From a checkpoint of a small contrastive audio-text model.
Model: 2.89M parameters, log mel input, encoder arch ecapa_tdnn, encoder widths [128], text encoder width 128, text encoder norm rmsnorm, text encoder activation silu.
Rows from block 5 of the text encoder, named by matrix and row number. Rows with one number belong to one neuron. Each number is 128 + 32 x the weight over its row's rms, rounded and kept within 0 to 255. All counts start at 0. Numbers have three digits each. After the name is the row's rms in percent of the matrix's.
# fc1: MLP up (text_encoder.blocks.5.mlp.fc1.weight, 512x128), inputs 0-127
# fc2: MLP down (text_encoder.blocks.5.mlp.fc2.weight, 128x512, transposed), outputs 0-127
fc1.329 086:133202092119122140153075134081124149057119137146143133167130107091085120141124132068142075124156130156096095100088111090068156078129105113151092126132126099167072169133113124178111107154127125118209108119164147129165116188133108132105175047141187147157131130165128195123150089155139133079059158113123124164143112143136148141118108187103076124132158052173096109143139104124160091163161
fc2.329 076:115118164178123152180162131139129089197115075116082138090137169135144179156090159166197174106135148095163088148186108133169158156119163167098109104081131126074154122109067141082150148070149151147044162119113085095161088110129139127119131161123097086103134118190165111142157133175097166108134127130119142057141124114132162121120178076119162146156081147180154160148104105102079153105114
fc1.330 144:087142142110146185100166132146146137122121131137115153114149166094192093170109139129105173171179116124145204145092123168112140058143089104091148085110112171175162115165160122143152182124144161149138149094156110111190125157123162146109158144122103045086136116151162139184110085152162103095110127190144183132117098140084160122121138107108101138164152164142135135096146156155173150248090
fc2.330 157:094117147103136168099160132165086124145130137181092114146151154057151145106172087173186143120131103086092149167144197153109091118100114131115114058099110195124174128157143098130122141116136147130126131128106135146194194168123098166056161106133129115115090103121171141180103085125167171110106154188201127123064094095112109222177131111107086124133120133129165075133149134156120134127142
fc1.331 071:169222101174112133086099139144141094077142157101103139174127057145146187183171115147152103135143149113141206125083123113135117149125135097143130199160122143120112150185112155135099136121095113095121187166164145157125132169096099111120152175160117138049178123096116161148149145114149119087109181112119076086174066162111141077122130119097186116167112124176164110093134180157114145141129
fc2.331 063:101098107124100178165161106142140144156105133207180130091137160104098089079098120039131139092085071153091039121137108128154166135105134124125132093103093171107165138106142104104124127118152105108109098076080123114103110044117205147126134059123105108130109149128170092106074130148088133127187068150094131133111165115146100110137165112158130132059145146145087108162132105114147093078162
fc1.332 072:131158111062167085115109171107145107159135133094109123129116096143117132128137092147126116130099123172128137104146163189089130100152144106115153102170128147156100163173242149114138150077147091122145189090190147154157145162164124119164105158123134123110129144175083113102115154182192192195162129128072092105102125135078099115166084099140123205175114101144101100145138168108091158182163
fc2.332 068:113129136191078153135160132129116094101150089121121118106146114080109112097108154074116138133134099072098114116141086126145161169086131162143117068090073144148108105091025157183113059157155146108105118124095111177073157080116115101061159114118118153131122122113104166147129098113071128140116151182148146123168151141139160190127165073129132071132104132037120134191099131103109135099075
fc1.333 083:162158140106154113122193149177129132134169127105138158141100176136119111097131138155165122133199102173111103052111086085127141145135129142134110091180162080147129075139164096181147074106117084133141195116155131121124113163138148122158148129127063172102154125068113111083117122162132163110099132161169125130119098176177068116121129119187130092069086108117132157174100166108097215053126
fc2.333 084:098078117160124125123086149155100100081082097147152119095150098140143128148172163166103128130036099077134119162114132130148159135135130079151112154125113158110101189161152147048100166150126162124135144166083122132148101085136116134076119159176190098122113108140139137114148215094125127151142122128118099136135147111058082166095104140084157224159126108140140107079136173120171080201095
fc1.334 072:129128144152136102178106116110164162149167115137098162158154124143133173158119135127114110158117059125194166103102154118127165137171176098150113102126110142164154141164175162112110202083115173153083133083170168114140120127102075120216198083093095082159134167161103148141090138162156118139172128162121135068122075100122143162104104103114151150126141124131095128133197147132089236140142
fc2.334 069:074121116080130120067151154145073117105067127161116088159121144136154044109121150097149131145114144075134089127102105144178136120133088163154140146138118092066150080125140084132155048153107095168096143176144176141084141121132130168090148154151128127121135132151115144110108099102071104129052114097138089125147121135107081096198128132119107097125043092134151090135128131129155030083175
fc1.335 082:170141120164168156109121126121162124128128129160165125100118124155138123118139133088120083121088183165100210122145115150155082137133136116072104083118132144070132141125122108074121128139130111164065103100160190154109192169118158177110142114217106138180145138183097124127221125110151166157178169057115098103136160143067144134147150126183141161139074107121106116141171143057117133167122
fc2.335 079:102123106099139121147110111118076122152099135135143106106134129094181116072155117114170180105157133107123098142067131101147119141101077188184156120155123095188099145095141196184099142115101126086107154154079128089118121085100064100146111141103166122149073089134115141133064167163127111076058078203166189168084093094131085092084130159127131113088151159134154167093123145165153138111147
fc1.336 126:183116178137070162199120137162145146165113159121169102112169166107111144132139157141103086121084138143144124091138117091123132214101065123171144086110106153084151175143134147107155124119154121110185173094182159106150120116135180152133157156075109106074085142090119123145139144131089132075102172172110216125153095074111104130152127075160123133119048169138104115142090102095105090167122
fc2.336 138:114120115132176110096092140131095146063133142087131142147095115141135160120170154164122128151141094121158131180171083117106114136160140146103126178140163178147117149163082102148109151097078100149067188075092069101144096132169081159161075106182151125177178133151138155084097174103077120159130127071178141207124135148138068107108151136193120116104131158123095081086138107162176180151147
fc1.337 075:140144177164099104099089115147071158075082139130090108170122147136062154129156164135169179137119128150078175168145117140109184119122050137143136153102134109121162176107119107121098107151134162060087161127145141132126146155130121135099104143135126092167146139130105041110074155131115145142106062123098187101107176119055190166142134090120118126114102125105120131124159052102106166084048
fc2.337 070:116123113106129106125144131096181100168195130132181141135140101128215108154128111091154138118121147102167128094108138107146091113126153068104093123167073103143115126153150169128170198111132125193151070179162100105133100084114112121115158096120116182084149131110153202122231157091129158106114175120150129120114108148139107106136098179136100091130121127155089115102158233130142079169156
fc1.338 075:188135141088098070118147103160184085179168129135087192152142191123178144138190118150142183154137075121169139135138122066141139167093098169146128145067151129171109058156124119145155099126117213154144137125200189143146129131136141124136110131149110164125109129149174097130144136134122154101130076126161158103134096196096150125111074106127129197078117159153136157066143137143108127095165
fc2.338 066:107162144123133210119115137120093147065106037158175129113168153139129102138085217151048110149159115124112152144120134152118098107162136107115153116142113144113131167108160120107138157145134072137096106165132075113113170179140111124162091142088138108153181073100033121094109136099172098098153192055128105150122192121122106118148190163139159128156161116140140126139116115167178118142111
fc1.339 085:149145119234147165148111149154163063148191170120162075132179074159195170135105096145092118143108131134097147177133106107176123133110112071173167103114164148146165122125109100131100121042157134052117093081093133152114151101117141152166144123139149140133111127087152077158084142158119116169171082098210155121159146136092099154129103102108120130113120111130165157114100137093101174148155
fc2.339 075:129143114024100140093147132115106170073111151126133139072129182121101079104135074111184143156152065095178123076085084140147112128156143143084122159150080096157072147169135152123126113169105115169158169168138106117159124112132162118063124127108133102108135137156126160076089141130139076090058126133085123122150069101201168121165120108111106167100134163135138148213135117121160102098118
fc1.340 075:152092096098211155140134125098071082172111212146168104150175084097181078129097163166132179073188110167112110107162136160085152148130120096157113142117133134079121108175137149102152102071081128117160092149137146108127116145164164126128098125068126088075176117142143122066086128190139160153099099091119134142048118092114129126148118110155152143130111066146169140156134091153103151124102
fc2.340 084:158122141173072116116149164141186181155146090101184160113091093132143180140136111058165108124129116098111093152117168146103036104106144157153150110098139135159156208115139126210146146184151125145135159145150138141074135114165080112067158112162136154147091119097146161175156077113127098094142171163079127119176141097131207156072137116131167131114119147108098109139143164065122120141122
fc1.341 079:178131121102157137118154169107137129121157118114084090149155124100129161107082119169129196127147080211174148068116144120140154101129127058060058152093083161103109096160140130168157076103117132131116030113106096159113074120111121143165151176077086124114072111125080150129134135155163149095134172147137166182144119102191115148175166176119109124152100134169105108141100147121120168144149
fc2.341 071:080102156106052136075107157081139123091145124166140200168091120148077109128172153145143144139124167065094137154191143084124154164113101136177159123149151128203141122103157110109103138149123118156152145142170115109184141147150083112087075159169162141125172136147183138146097100095066107176096134097114107085086174095129114099099125126085130099143080114052182146101180117125137079134120
fc1.342 074:104143063108127149049095151151072083082147186140120123124095127185126169121120128152150105169137103128070197109130168182115121186173150101189118127102087127177127119135116176132088140154055072149153121103171198070129112167127113117163128138128165164134150127143166163184139185109150153125106111114170128074099093130119146102161110065126150146109141102118081131159158104158143110118087
fc2.342 062:150172144181141087245129140138141152160102108140136076136123128095144075177150145080135191138103128129142078135126124127133152096134105156162116102152128109111158167118141074130154104116177114107075188167085069133076078117160092158116122097188098114153117169083123061065108105155166103109137189115122093133131121158088134143136181134078094085138161162092110104150083128114137148162156
fc1.343 075:155101120179116067110114118127148134135156165175067144099083168121089164122098085170126109130143179077122119084080138135110117149121175090092171163114168122113125116117107136151188173088126145177139147111107122142115161099111171155107101140101065095131099170134178088112133146193192112141208157137148184123077133122093137150164092105157143115219118123122127157055152082121169149149138
fc2.343 067:079086185118113101114097183113126119170075077150169108176147069165122121088121144128161143143125094183131184146138131120176120113165135137144120120106097106207149125133090105105036120125128147116126148144205135130107172135125081152171092143124133158133132114143120204178130138101090125118099098140171147103204146169174094130062194155098107152071126139097108164106090124149121125140089
fc1.344 104:096069149113179177085103142155157165087084118169142113140155121122110165136141130140059141116022157142104111142133136129110101097120151044119133147155113127198133186167149168117110141090111090119047120155128108142119120095099173141108140122105150105109073130112110076137137163095081073155112085158130080115163119083137145123121169156106169083164134059193179150146156132122128103111154
fc2.344 097:167178071154122128150119101150114149145180172092077076138115122144135111162093127087157090133122067133134065124069119107113166127173096152127171156079148075076143148104118140116145121170143070139135169072109113114169131151159091092115157145117099161126094168087207159153122087124132111157092150083064147122080088129085087100124079124140069157060159093147150147161075156125134143119134
fc1.345 124:112193090147108135128099099094104109162105138156153180125164194115100105194077140134177164151165099130150139184114123127083183077110142169146122074111127093112149173139112129074107123123101186125082116159161135098101110155147079201124103148142103089087137143174144146184074167138138184068149126095096105138138136154118087164139126157080189105066122166135159192096147139127130125141119
fc2.345 128:078153136158099131101130132095169128063157068139157091145105118189159094121149108115074072127142135126152155104112122142180096115096132122108099100107113207155095132124149146158099159164137137167124113162109028125112114138132165105150161069097111108155133088119096165133173204134095179136146108143134155211132133112090146117154096166149077134095101151077155097107040131152124078136151
fc1.346 076:131173105113111119164112141099103072102155119181114051076128138132126163111163106108130155122108133158175142111038160143123128100101139077071107172180130084101098161140123124128144137101058208159129101141127110168121149178094155106119076205094077131066085100116146180086136105090116147152127131155096165126148170147099131138132113138086160161135103149133156141152149101178109085183083
fc2.346 067:116131193172118089122136131107122170149078107118099187172125093122124072121124106115158132116185146150084136122230144104147121104088160107179102138122164164152165119118136042118095142126141106121142124132170151163072155115107068139147100108143186102178169162105129138141074108167144113072146171166147084086124127104163171117110139093164142101162148094084102119044129160092100180115131
fc1.347 081:146132183142121135176171132135185099131151052117166106130112132134135066068181157087177138159101144078142102128062194102133134157125191157089124140157122104089143164115095109123106198115124149138159150113157128188125182175109156111152112127149146135118125086092117083173165099086062143110101112095152160111158126119156142073122135094170140063146092123167148141163104121187154147108185
fc2.347 075:127151087128109052145061142131109150167100176114092166163201091135105097130115041197087137113157076164142150088184135115159148132136059142143173114106105170179171166169142131154217076115129155121143115152137146112172096109163155132114153146094076118133148175099123129085098146134188109136091125139149078140093136103114118153182117075163120149093129157134100133118137107105107131093128
fc1.348 081:113013141133175095104160213135106172110147198188115170116145133147127151149121080164099136125167119112109141144142194169050105162109123105083198116107141102163117159174165140144121099130114121090106133087112142097103076157118118129153096167102129102172153102134131139147075143078154136086133118137139186102103129119093101098140111110167185110167139103182119145164160091162149098151106
fc2.348 068:128213143145117124155095095153124094141105071055149083086118166146178138088083143070174147154057155135142150146129147085131103117125109113180088127154176090091126142141100080092099160154127131142148136177088117150127172092139106117102141148116052181122079155113137082096178084188104129133135196123120115091177184120142172121106177116131095141153148169089136116138098086121088131149116
fc1.349 075:097118165161114151138155128138135104125127233098172190178146114129140150127137146141125168110101110172139184111121083115072142102077082044077148155161111137131120133139155152114115152128100119147138146203152106168073100173108155118142130160161084115076128133170065154130137193133136124049089130106102140086074077085100109137129052143117139166160111118152138138133131115150082173133109
fc2.349 072:097095143087121111096102133140128115123118078129130134111162050153136095156155138077119117159102158072110062118129143166169115117202174215230135113095104155170128118131136114157096125119174108084167100098151165102165104119174071112105126107107147158213106127083146117147109117160113141178114150137163130164140133132122120162153165112175112076079151099087156102178140141104126082171122
fc1.350 076:147069118116093112126104171121124146169137109088117195139172121111053095138099137115103134111111124116091160111117143148138124073186105112178150071116086147138098127170134141210161159126148154103149097102151174080117051094126146165145114060092128114154092124132139123187061112087097115125139104161162146135140069104177125114163133180137140157179111076130177179198157143131103143167108
fc2.350 067:115188140151090175142137141142117060107115185150160081138070157150163201122123083163145162133177118141145136089101152088077137117098138146110134164162153146117116105134134109056147091147139092164125127180118053145127173086108130071102153129196135126036161189132159145102092141137122113148093153139132101114065140143090149173078088123112157146154125174146120061116080116137112126149135
fc1.351 081:144150092095141107150117097092217149171098129091096124096114148076174101134108080111107127153125145074106139081078079100109118128062131115139142180134134198142103142120147080074179156138182092132135156074111139105101094103115097161122104104144162110165127118088145156127150222119111134139184145094100107102120042163098124183089067094094107149090137124136168097124157146149108111150113
fc2.351 070:135150154144151142100145170162029115115148140160141117117099097165101161101165134152128123119108103174139166118097185211156121101214130169104128065124135086117113111107079171136088141136099148087138147168188126164127160179128159119114155084134110125100150113170101061102097117087175140167123110159162140138193188132184092110179158140103131127161145192115099125168080104118143133114119
fc1.352 095:171169187180172152070099087103144071090059196155159141127154112110163133137160115167115132108097127129098175119135104124148113142185149171179160104095113132082091125119128104154182160136159086125114183097166177118093124127119115084112156124184111101138182156124177112105147086124110129173110081105170093127139135133082177106134149136078152150097116100120048146175178159096145174137108
fc2.352 088:109077084069114114169190129124083130104162089184165066114135145125167134127115122066114089147139084080140103088114104079091123154095109058030177166150075091174129150107150168134119109122110156083125109116108099127145118117092113164169107098125144135112124110172130125109100230124164104090106163153148166146075114104101140105102124097124136113147185137108132145157178139130071157121144
fc1.353 128:145086186138087151119158140160125149053139124157140160128146052161130095109116085108148165138085149164105140042082124119190121103119109155101168164141082074178147133105172069077226115145145060106115098150133141140118095132133154147169133177143142145106123136065151085133090137114101100094148114118132155148122147125060122062141128127121091164155121183145147125129179162121138135110171
fc2.353 141:145178086170138161128069157079123154157145131121123145063137168142084141155127161121140089133135090125126092173158086144106178155118152091150121125163164144146130143155128153137060099078149151131147135068110132104083088128132082131135106152111149087154175180136082148119089152237110127113157118229162139142071085133136158101113128151137128094103098110101140073068098167079124127177124
fc1.354 164:147117204060112165101123133122104071102125137073108134147080110141090140118133103186159097148194114114106137138174146139087095170063117136124153108051173174128108157147115136201114180082146173187137138111138139150132140154125104129161167126096106089162125139058135142066076118126078103173109130108176093049113106156119108145107160142094129184098152167148104106108119129137140107160152
fc2.354 183:155136089085098160102135097155194167195107094175070158103088083098143173139100217107078135103121180149149126088135071140120186150148079136099117124113132115101134117068136138123112088099137146146107149136165113174093146149099138089108151096148159178117137147150113159131113126137212096146108173187131122173060134092183126095138077116178097115122108129078178119129089127119130121093114
fc1.355 080:106047160149127144191144133192168211119128152162152183157137112111137128113124109135148154157085130180123127160123128137119133104085119092128156103128154111171108148149157126153186107100126136155104104167118099113139177179123130139146109151131163140136167086112078128056115179071177136149125160159159120094061123061110101100154095129188188186133118119083125134099094077060163108163107
fc2.355 072:093158111071118110072096158085118076130126144110126109067130140162160127098115121130085133129157097053139110144128121135140100156199151179124128119153151078135129102138104078103108116124162100029136193154188172152207094073112083119151136151139111160155061150097137180133129088175082127083101165092121160151120120165113150132100121120093119064121181169161085133125129121163132133148139
fc1.356 092:160133098163147169138125104100166170142142128172125126037170148103136165124172133062121152158105122125146103072081085180156082154113159103132153133116125187134148029075042116170107108140105120110085175171117143146149086165189156123122127141120144140124181102091131154094114138148137094104087144100089144151087145106120135132157173103173128097099105117104086154192117177126082121093134
fc2.356 087:134108193107140053100123132139159132105122096182131169194114060127155083132128157149121157103097123158110175131127145099089146173102116132104141181162180140112142154116217133114138095158125079159154075087151148105094113140093164111111128142119212130077064115123143147183079158107129115114162092159159090136202135102168112115054078139130139121125083142153128117089121143154136168164110
fc1.357 106:138119133043101138132047102187093125179127114199158136154099087135119156123156116133144118176083141125161108113124122142091162123117116144102147142114090151164149193096119170158142161166133098127133149129104124083132099159066121129098162142052105167175134163143151100166187156129119131105144102128088119073129054151048109162120180151141122134133167046181117089101120123137116085132166
fc2.357 091:118169115161173212127145126141192157132171131106133098119122118130140086120109101146071096091135104127149057100171145101102080105138153092138131093145120089128127075150095114138052138103163123114046106119188077140163127121110188066131155106168079128115139147160134121142162126179145151111117146124172139178197157093153122130167127124050109079113046137098093124113089109133109152136129
fc1.358 073:169093172164130161088108153174107173207120162172150134129121157213147103142166115155140145150079094105124189144163140099129178099099084128193188106106134135153125098098097121142155171084173124099114082098094120112137110144058123087169111155110157141152166128139169137203097093106158176124184114114175142171095155102111144090109143146166134108116135154137170129095123162122172075088129
fc2.358 069:116165116119154101183104112055129137100109157137132108069137155124144074094102120119161165074098142158120182156065109120143073123184097143104139129136152108118201114158098076082100090173123110114092112114149073088140181171179133174125108164128120151085112176104106100132106183124119069192100073083112110165117152119124120110153140142083126171136133154129080112189146063133163162154123
fc1.359 075:143125107063151151152113085076166110123136212156127147083126157143145100193094133151082145108202106118167175104110088150120123096185141156068102121165145115122143178126129166097141096160142113151130098087181135156166121162184166181118097122132024142138144163123093081068136130134118160116133079126145119114123118076100176187158111126128140170146095123083096174107104104095138155113110
fc2.359 067:095155179142091088075169133124089110109114081164136146106107109127101130076192142097151168144115152147130080129124184096140125135105139073158169118040133138090131133137166133160120173134100148144140130159125146093092084128103096092081184106153204133160145093157151186192146085132108108099112175112115122114197125141140124148103165083138128113104131159171180062164209149153138137091108
fc1.360 120:149170151186073082088160118126115152074120109152177114120205126130129162102203132151141131141088135192140134083101174144204136104206109152083143145137119089122136185148106140112111138151159101165131092153051175117112121055081167131108107124121191152155095128139131155172101153142144163126118117124072143115120155089118100101070130082154169119175117120160143126139123150101167153128078
fc2.360 142:127163118043130203098101163109129117118114123097134178157149117118125117197152146104128146080127169162133097138105090135131137139140133130124162086157153194104050136095172076132147132133110120138127121150094186164146104109155092132215122104108070170120106086106106137119101119187135123127071145203184072128122156113091178094093152122149124134145054151119094067121087130111146079130126
fc1.361 072:147177187151120146147128143118119124129199122061145098149105085136140179093133092141088096157153182117105155065113103109154119108087168147145083098151171167077157071127100073098120140132119115196090118127168122134195105150109206135143149144094070133129157119154118104099169147133133143136144177137114101123113128132113158088165131149156089083072139117142108144183145060105131225153113
fc2.361 063:099036111130148091114104112088145142149118139146118125149224135124140117147141121150077147128157102129106160162141103126141147155116129077121156107127079116136158116120143178208144121076129160091164167137136127152106144079124128155124124110166180119076051191126088119142119173170133124138120080098140137132112106168130089089096102185102164169130117112113110133041135150145204038101163
fc1.362 145:100076147101168117109105114176168161095074169141135166110106076148111103158100133156186093159149102105107145127160086122100074138111141123131147129115096096153137067110154088137139129109146191127093126158111130142033130147090118146133181156136132152115213097068126106083133054118107112090082141163143188132114120044076082097107158136136160171159113175150114107175152119140109156130157
fc2.362 148:089172128130112138132154143172126052059133141154131126085094141191152169142161124122150136152128135127169173078158132174149104163107120142114140086160134177140140069087142116116154132158065139083122223130130115075124159129115120142170125119160156127143078123161126072077171110162059096065078088114102176089125144115078122104076140150141087152180117154100179100123167161147124144148141
fc1.363 138:114180138123192182108191121072114066130157117154096126052122158124164139086165127111117084123154160168112140079143082092148185174199067150096109080111182120193146187141117130086181169111135142201119093147100111138098114148150114118167153119168150081124106135111111143097094129118104129154105125151118110133150108069161139155137126138157111117116158143128144146100175187115163146057119
fc2.363 176:140107146127127134149146145099177143162123187160136126088134119120190098125135143128110138126133092099163091189137127125075063088101145197125163167097130144150206119136098101134131078150118104083155118120145116205122135105087142110140122135112162121076048134140085133133111125107108062088140103038152135158126133091063074182097127055159155099095116152141102111171180126187130125124125
fc1.364 078:149147158135159174068169095120156102112127161148146152091125182130100162075111185066115148139154123084128171180135171132154151114109053162136120081094155128216122101135100123161117140124073154108133136133118160119119114138152136098176138106128082116144135105170163153163149189130133145021107142119156081152141162165068181122149103096161116168154092041129139095109120129088114144134102
fc2.364 074:132130183121113086194083115108134162131143080165087117149098140157124119144145131151146107085128169176183079070161109153102119117117215114168093166196145111095125188155142108068157134138124081128152086119109100130119132141072085150089149180097099109125115150091087173118146045164085104147152129149122142109107167087150128170090198123108163091118164174101120162148125138182115113117155
fc1.365 092:152102152087125084084068091163158114091167069096175119130146094104085146141143127151200137118117145094115130079081154118139080095090145108125122148137144183189183077220141187118129135100103133106102194097123129145091091105135094132111114148211127115105123108105168157140116156152101118173105150144100134111107108139129160134137165090119169121049104118134115144143108097170054145076104
fc2.365 079:106183101169149174133123137114138117099110184195121141129106144176165107119109092155068143142162043150147112132183158128109123131168153166090166114089090128093069163091178117124125096125184062141114154155158164160171130216120089134168142138090112143155175175115132074105098114113198123126156116103159099114113134097141095088130090150109105159148109133112127113087109164051156088140121
fc1.366 085:134100151095115130145108132177098128141120063104164087138137090088106123129184113141128176130128147111171117109121124099151117104130115124125161131236137131090113093154135127149150111093109193162102078153187104095119134151162120094132088111172108160080123053125138115107132138128095148097099138130111103113184073198113077142094097120199183141165139172127138207099148191069159113135170
fc2.366 084:136107106141093141151163151120144138101063103130130177076152171123113099132089143107136120173131115127111103130127102126089120182176117142188081110112135085122096187122106085163069147120132147095106113136075188133092155160125140146108105143080184135213117129170113134111143128111114108148083138142151173119049195079137130145143098126136092140126117147120135049146068012101129116150094
fc1.367 084:083140088156116144062129153126129143124128152153107079134133136173120072092100147106134076164170177096140153134112162155150116195088091132100112133137136087133060119134106166162134075136073134177167067131113137159129112163150185140145111138050116114087117137147097140090070140124092078096158126147124090173139148127126048084157101113032140085119071135162127146160119081125089127129098
fc2.367 073:158148155137113160148150125086142129152107144058135146170158173126120160079188071100099156088061133132145134137159116109129136109112134089133118122162131131153123138137114086171106176156184122087086180120118123143197144111108042127118131127197160145132155107135070111173166074178158101115148158101140216103104151118126167150132128112176116123070187119105111086131137182174082154132175
fc1.368 075:137152076116144154116067125189190103063091130088131078158156056137178108119153101120108116159109141164142133138127141082106109130168131098099123160169144140125133139119177087094081141119145114145119133092189136124184139145122113127102075151219082171136116171100094115133142167107136139128141165156207126093156153067071129139096111116067132154188069164139124113166119158110110095131178
fc2.368 070:150116166114076127111162135128065109183101159150105144133075163156104101123153099050202169149125102170155113083137131179126130112071176160137169160082090168109137125132103117183163192139094098138126134180098154087127111087168135136132108145112113094130151092133087143163096084142136071112088104151103085101138154139204130072173133146160138118115190094123188090146114113120122147156076
fc1.369 128:047132133146182139184127147212072115116150182095112135124143137145109129094074140158148137151197202103125106055149124168127124114092110124115095149142120124147176094143129130145153149122178163167141107141152093166129094227106148068110119076186147111141119112114076166155119116144115163148080150083127147091079146120178152175131117111110140135177158112151090171107119162173157130135116
fc2.369 156:203096163125139077137112126065136052139127121135099128109118140102114124171135075106126146123106055130134149152154131136179095198118111134099159118081122167115115134077086191126120180142074130127192113142110120153085167128145132177108124163162155132079122124078188051069137134106142121129133087138139120125143092157130089180133109134189141154106156151154091078151159075158119128190079
fc1.370 096:158104134153129179118074088205157122089138175118075151136189098140091131134140117120142147110116098121123121156108121152138095117146114120113131182160115140115164205114084148065135126108145127119081104103193157108125068120103147086144166125168128129121134193084099119186111126128106155087155234097116190113155101150091127113166164193089149143155080149176138110174159170089158124118110
fc2.370 089:110157139087071143111186083135149128166120170192205068114141112154130141111170115110178130091126091118071119108060155103153161193136123114140131170084181127132191084110139168146141103105103109166162119097092134151061133138109165114109139103165099157057119108148153112087091179120043118131079082133132123144099088104104096091163116095107111096066149129115135137107134100121101151107112
fc1.371 155:112173159167110137139131109104112155119105080139050120156148189158119132146135078152122136169118065153164130082123122125129138106110086053156132133099103131144163088151108181142145141118108123106112143096104157089127210168092194033116095166169105186089119132080170121130160134172120080137136150104149114144103190123147124202137078140150191111114098104138170134161141119157142144178103
fc2.371 160:040076088216105072095129096125094125110120146179114119141131118092133113173134127115126108134139181162151113088096156174151166115179101119130100114177122131116132118119138126062095120129196160168149081138146187166192114085141141104121105125164155142118097184188173115171183183150118156153154122096197144137088132079150114127091146096150097098145140131117140139168094166159181136109136
fc1.372 087:141149124116103188176142139140121150121166096122050111156132179150157109061124179171096122153129099067164126151125105147154119090151109130161074095149107141119096172137154105167135187136135146173112070108182145083092178128110173071131174161165162122135079129074158097123122057116108139118112086124140139202123143123149117162106137131135085136105166165095132169135070115109182192181129
fc2.372 076:110111105100124048085150129094153109165163106142129117111128074085064166159126113099182148137140144192178149084099121133158186153109122093108161095072119176125123118165062144075128107109145193097126130140122132132095113176099104151065096112138112086119155123220125207153141151161115111130091119092130160097099093075107099127141094123109161135143128093193140105096143147161127087130181
fc1.373 080:162182121139144141108146119165148092095075172131167170109126094115125148130154146084116095157139142144085121115111185145125144102148142128113137156134110177116181137123054077177100154137145154091142160142097146156171113103104128109140132097133084074154111104125077158155163180127064150152113192105102177101154169106126160088156166125102067099149091026193107156189142075086154107126123
fc2.373 061:072099161105158167121156141079122149191136104116127123184124142183150098139112118134116123102127111058166105119199147065134086121135169133106102086173130066135110128141118134072163133135113088142146137095098077099126137148160114152128170163126105163110151130096193091127106095120118146172122062120137100200095050072114096101149142161155207148121129186108150168076162164117114141134090
fc1.374 092:094071143115117145109089187153147127166166058136156102071111111097156122120104160110124098134107175122106106121086146109165140089092190142098133116134144179183127168142144108178134133114161157172123147104140182153072143115145157155146168009132167105203131184145120157163100137166140124145124158165092102173100118163117131083107170130153123154120119086111131131181090126069062126113110
fc2.374 084:139089107153103154158149112105095119092081146118147149209142149136126080087151091144137157111173085113142103092130144154121132146158106132109139125101090078050101086129177116092198091134106159126096114163130100120177150123115086073123099161134107135117098113148149069141136154094158169142060110152179167057148143123134114073146057136121121165128123177188193125093158097129198093143142
fc1.375 079:150085111093204125121145167122152135157150140125103109101131115151145100106146085103183111121224128116175103111136136108122084119109108138148159194084124130131128164142100169094118116185160173152173158072142077102114154109178106162226125170107057174119195150122131106123141152094125076173136128131148150109165125136079082120154112165173104120135114107145105160123119170078148134195160
fc2.375 084:118142166115115140094075074166076097094073101055088113190119118154104163093162122111084136070078156124099149171139179128109188231118106102112126108144101119115086085135128123167124144115117115118098100151112153139095088147075132104079134137144138109147123090128133157125114101199164172150154131137155164143122130089165154115115178128112158143109163157143127075066180149163150184072100
fc1.376 076:103150105093152127110136159120140160187128136117043112156075197179174125160128124135135155137122195140108075138176148081168120161148153044094137082094138171139112110111170117080129075075126159150144144160058130106169144083113144141075119136186130156115114079094157076095063187158117132087105118122154100162194120109107136166117133156146137138153130121100109141129109170104120117178110
fc2.376 082:188091168129125173075138116141130152098171124152201172139153044103070140094092107144153065131109103091136163168149108149068101074114154104106094061115116119149111118157138116195129140111154160082121149095101104113112027161073121088137120129138116174119156109151116129158040120161122160129080110151118153127083110110137122118110178115087132146137123089122115084155083117154165125152108
fc1.377 086:168130133121083173125143118115143176129149140115129158130134142133133141112094159145137113111114169103082104080100110191149090104096144105134146093147131242140156102143128107121111210202095101126100162135121198164098122137079137172153100154134183146114095127141075132124127160130111123132119131103173146147165170110189131084176149066038129125118099152161112109166115111138074199118184
fc2.377 077:114142098177156109194124123147087142148146112140105118123121093151152105121156060101157149098117082172120115166123095094116129146133117151084143137166126102113110166077201156143170080067175097144193134112174087107127119186171123093087146116139104128103124148106161115117097146138136152068197130188080137142055055160078108187116098150197161120171143110147130114110153134092158104146105
fc1.378 144:100070115172173174119164105157094157132110117133154143133147150107123150169082090106138129168088135149135150078080107154125115108164090146169082121145131105186096120163111112169097095179119134140139175088086150127089144153107185132150107123153150125148114157104064128102126165127149061131099148215124122165097195108122150068087100132216157140112144191151089148105121157157170161084074
fc2.378 148:151181092099149140126125134102162135161161140191082108076039067131130126179150143108084122149163145126170115162093117075132154105106202141081142128109148140178145135144144100105120136094190134173133098112161122198101117168151100087140094161071120125164126123119162145150169125183110113108059109068152115157150108132103076113105133148109172103187120165151142148097192101174123087156138
fc1.379 127:106125122180138196137157150123128135100119160141143166090133129105070134112178106142136093140130179110111139084093169134138095145114131141094101094066185132139062222083118089181162095086125134154109073135113145145056109109115093160141142189153119129097117164143134150121072160124133112097103130172138111147115168190099133081141171099166108183107050172140097132070165101098107102143138
fc2.379 171:117082162106124133159058130163156156206101115177146118199159067105111076121131151105177121147151145113111053097120118112127128132131130101107069116123110129171162107134107081053132114112157192095132125076183162133102147150135129117115157154132113134148125121058216128076147135162100122108165152115092131136148093167150094102129094063105137125194145147120092124187173124159141136097095
fc1.380 115:125111106071146096100110178142103064191192112101077133065124143145136134129086163150142109229168146157135157081110159134140105145102114168126147142097083116128106139180134175121130180105112160130119139140107157144102116255136139097129129102139128155111154118078133144098104093164145142119179152189134164157099153160134147158112101172088160116172135156149138093186104183142165143126112
fc2.380 121:181144096150120171104110100094120155107116114127127164203090111064138097085121092093161121017137150120099103135185124092163150140160136067114120125152104130146159120093092060103149141072090097107150138166128170152111116112168134140124166182122131115143099103096186097091138201066063099127106079114144131099081148130101108148135106094124113148110146116180061099172119159161134136128137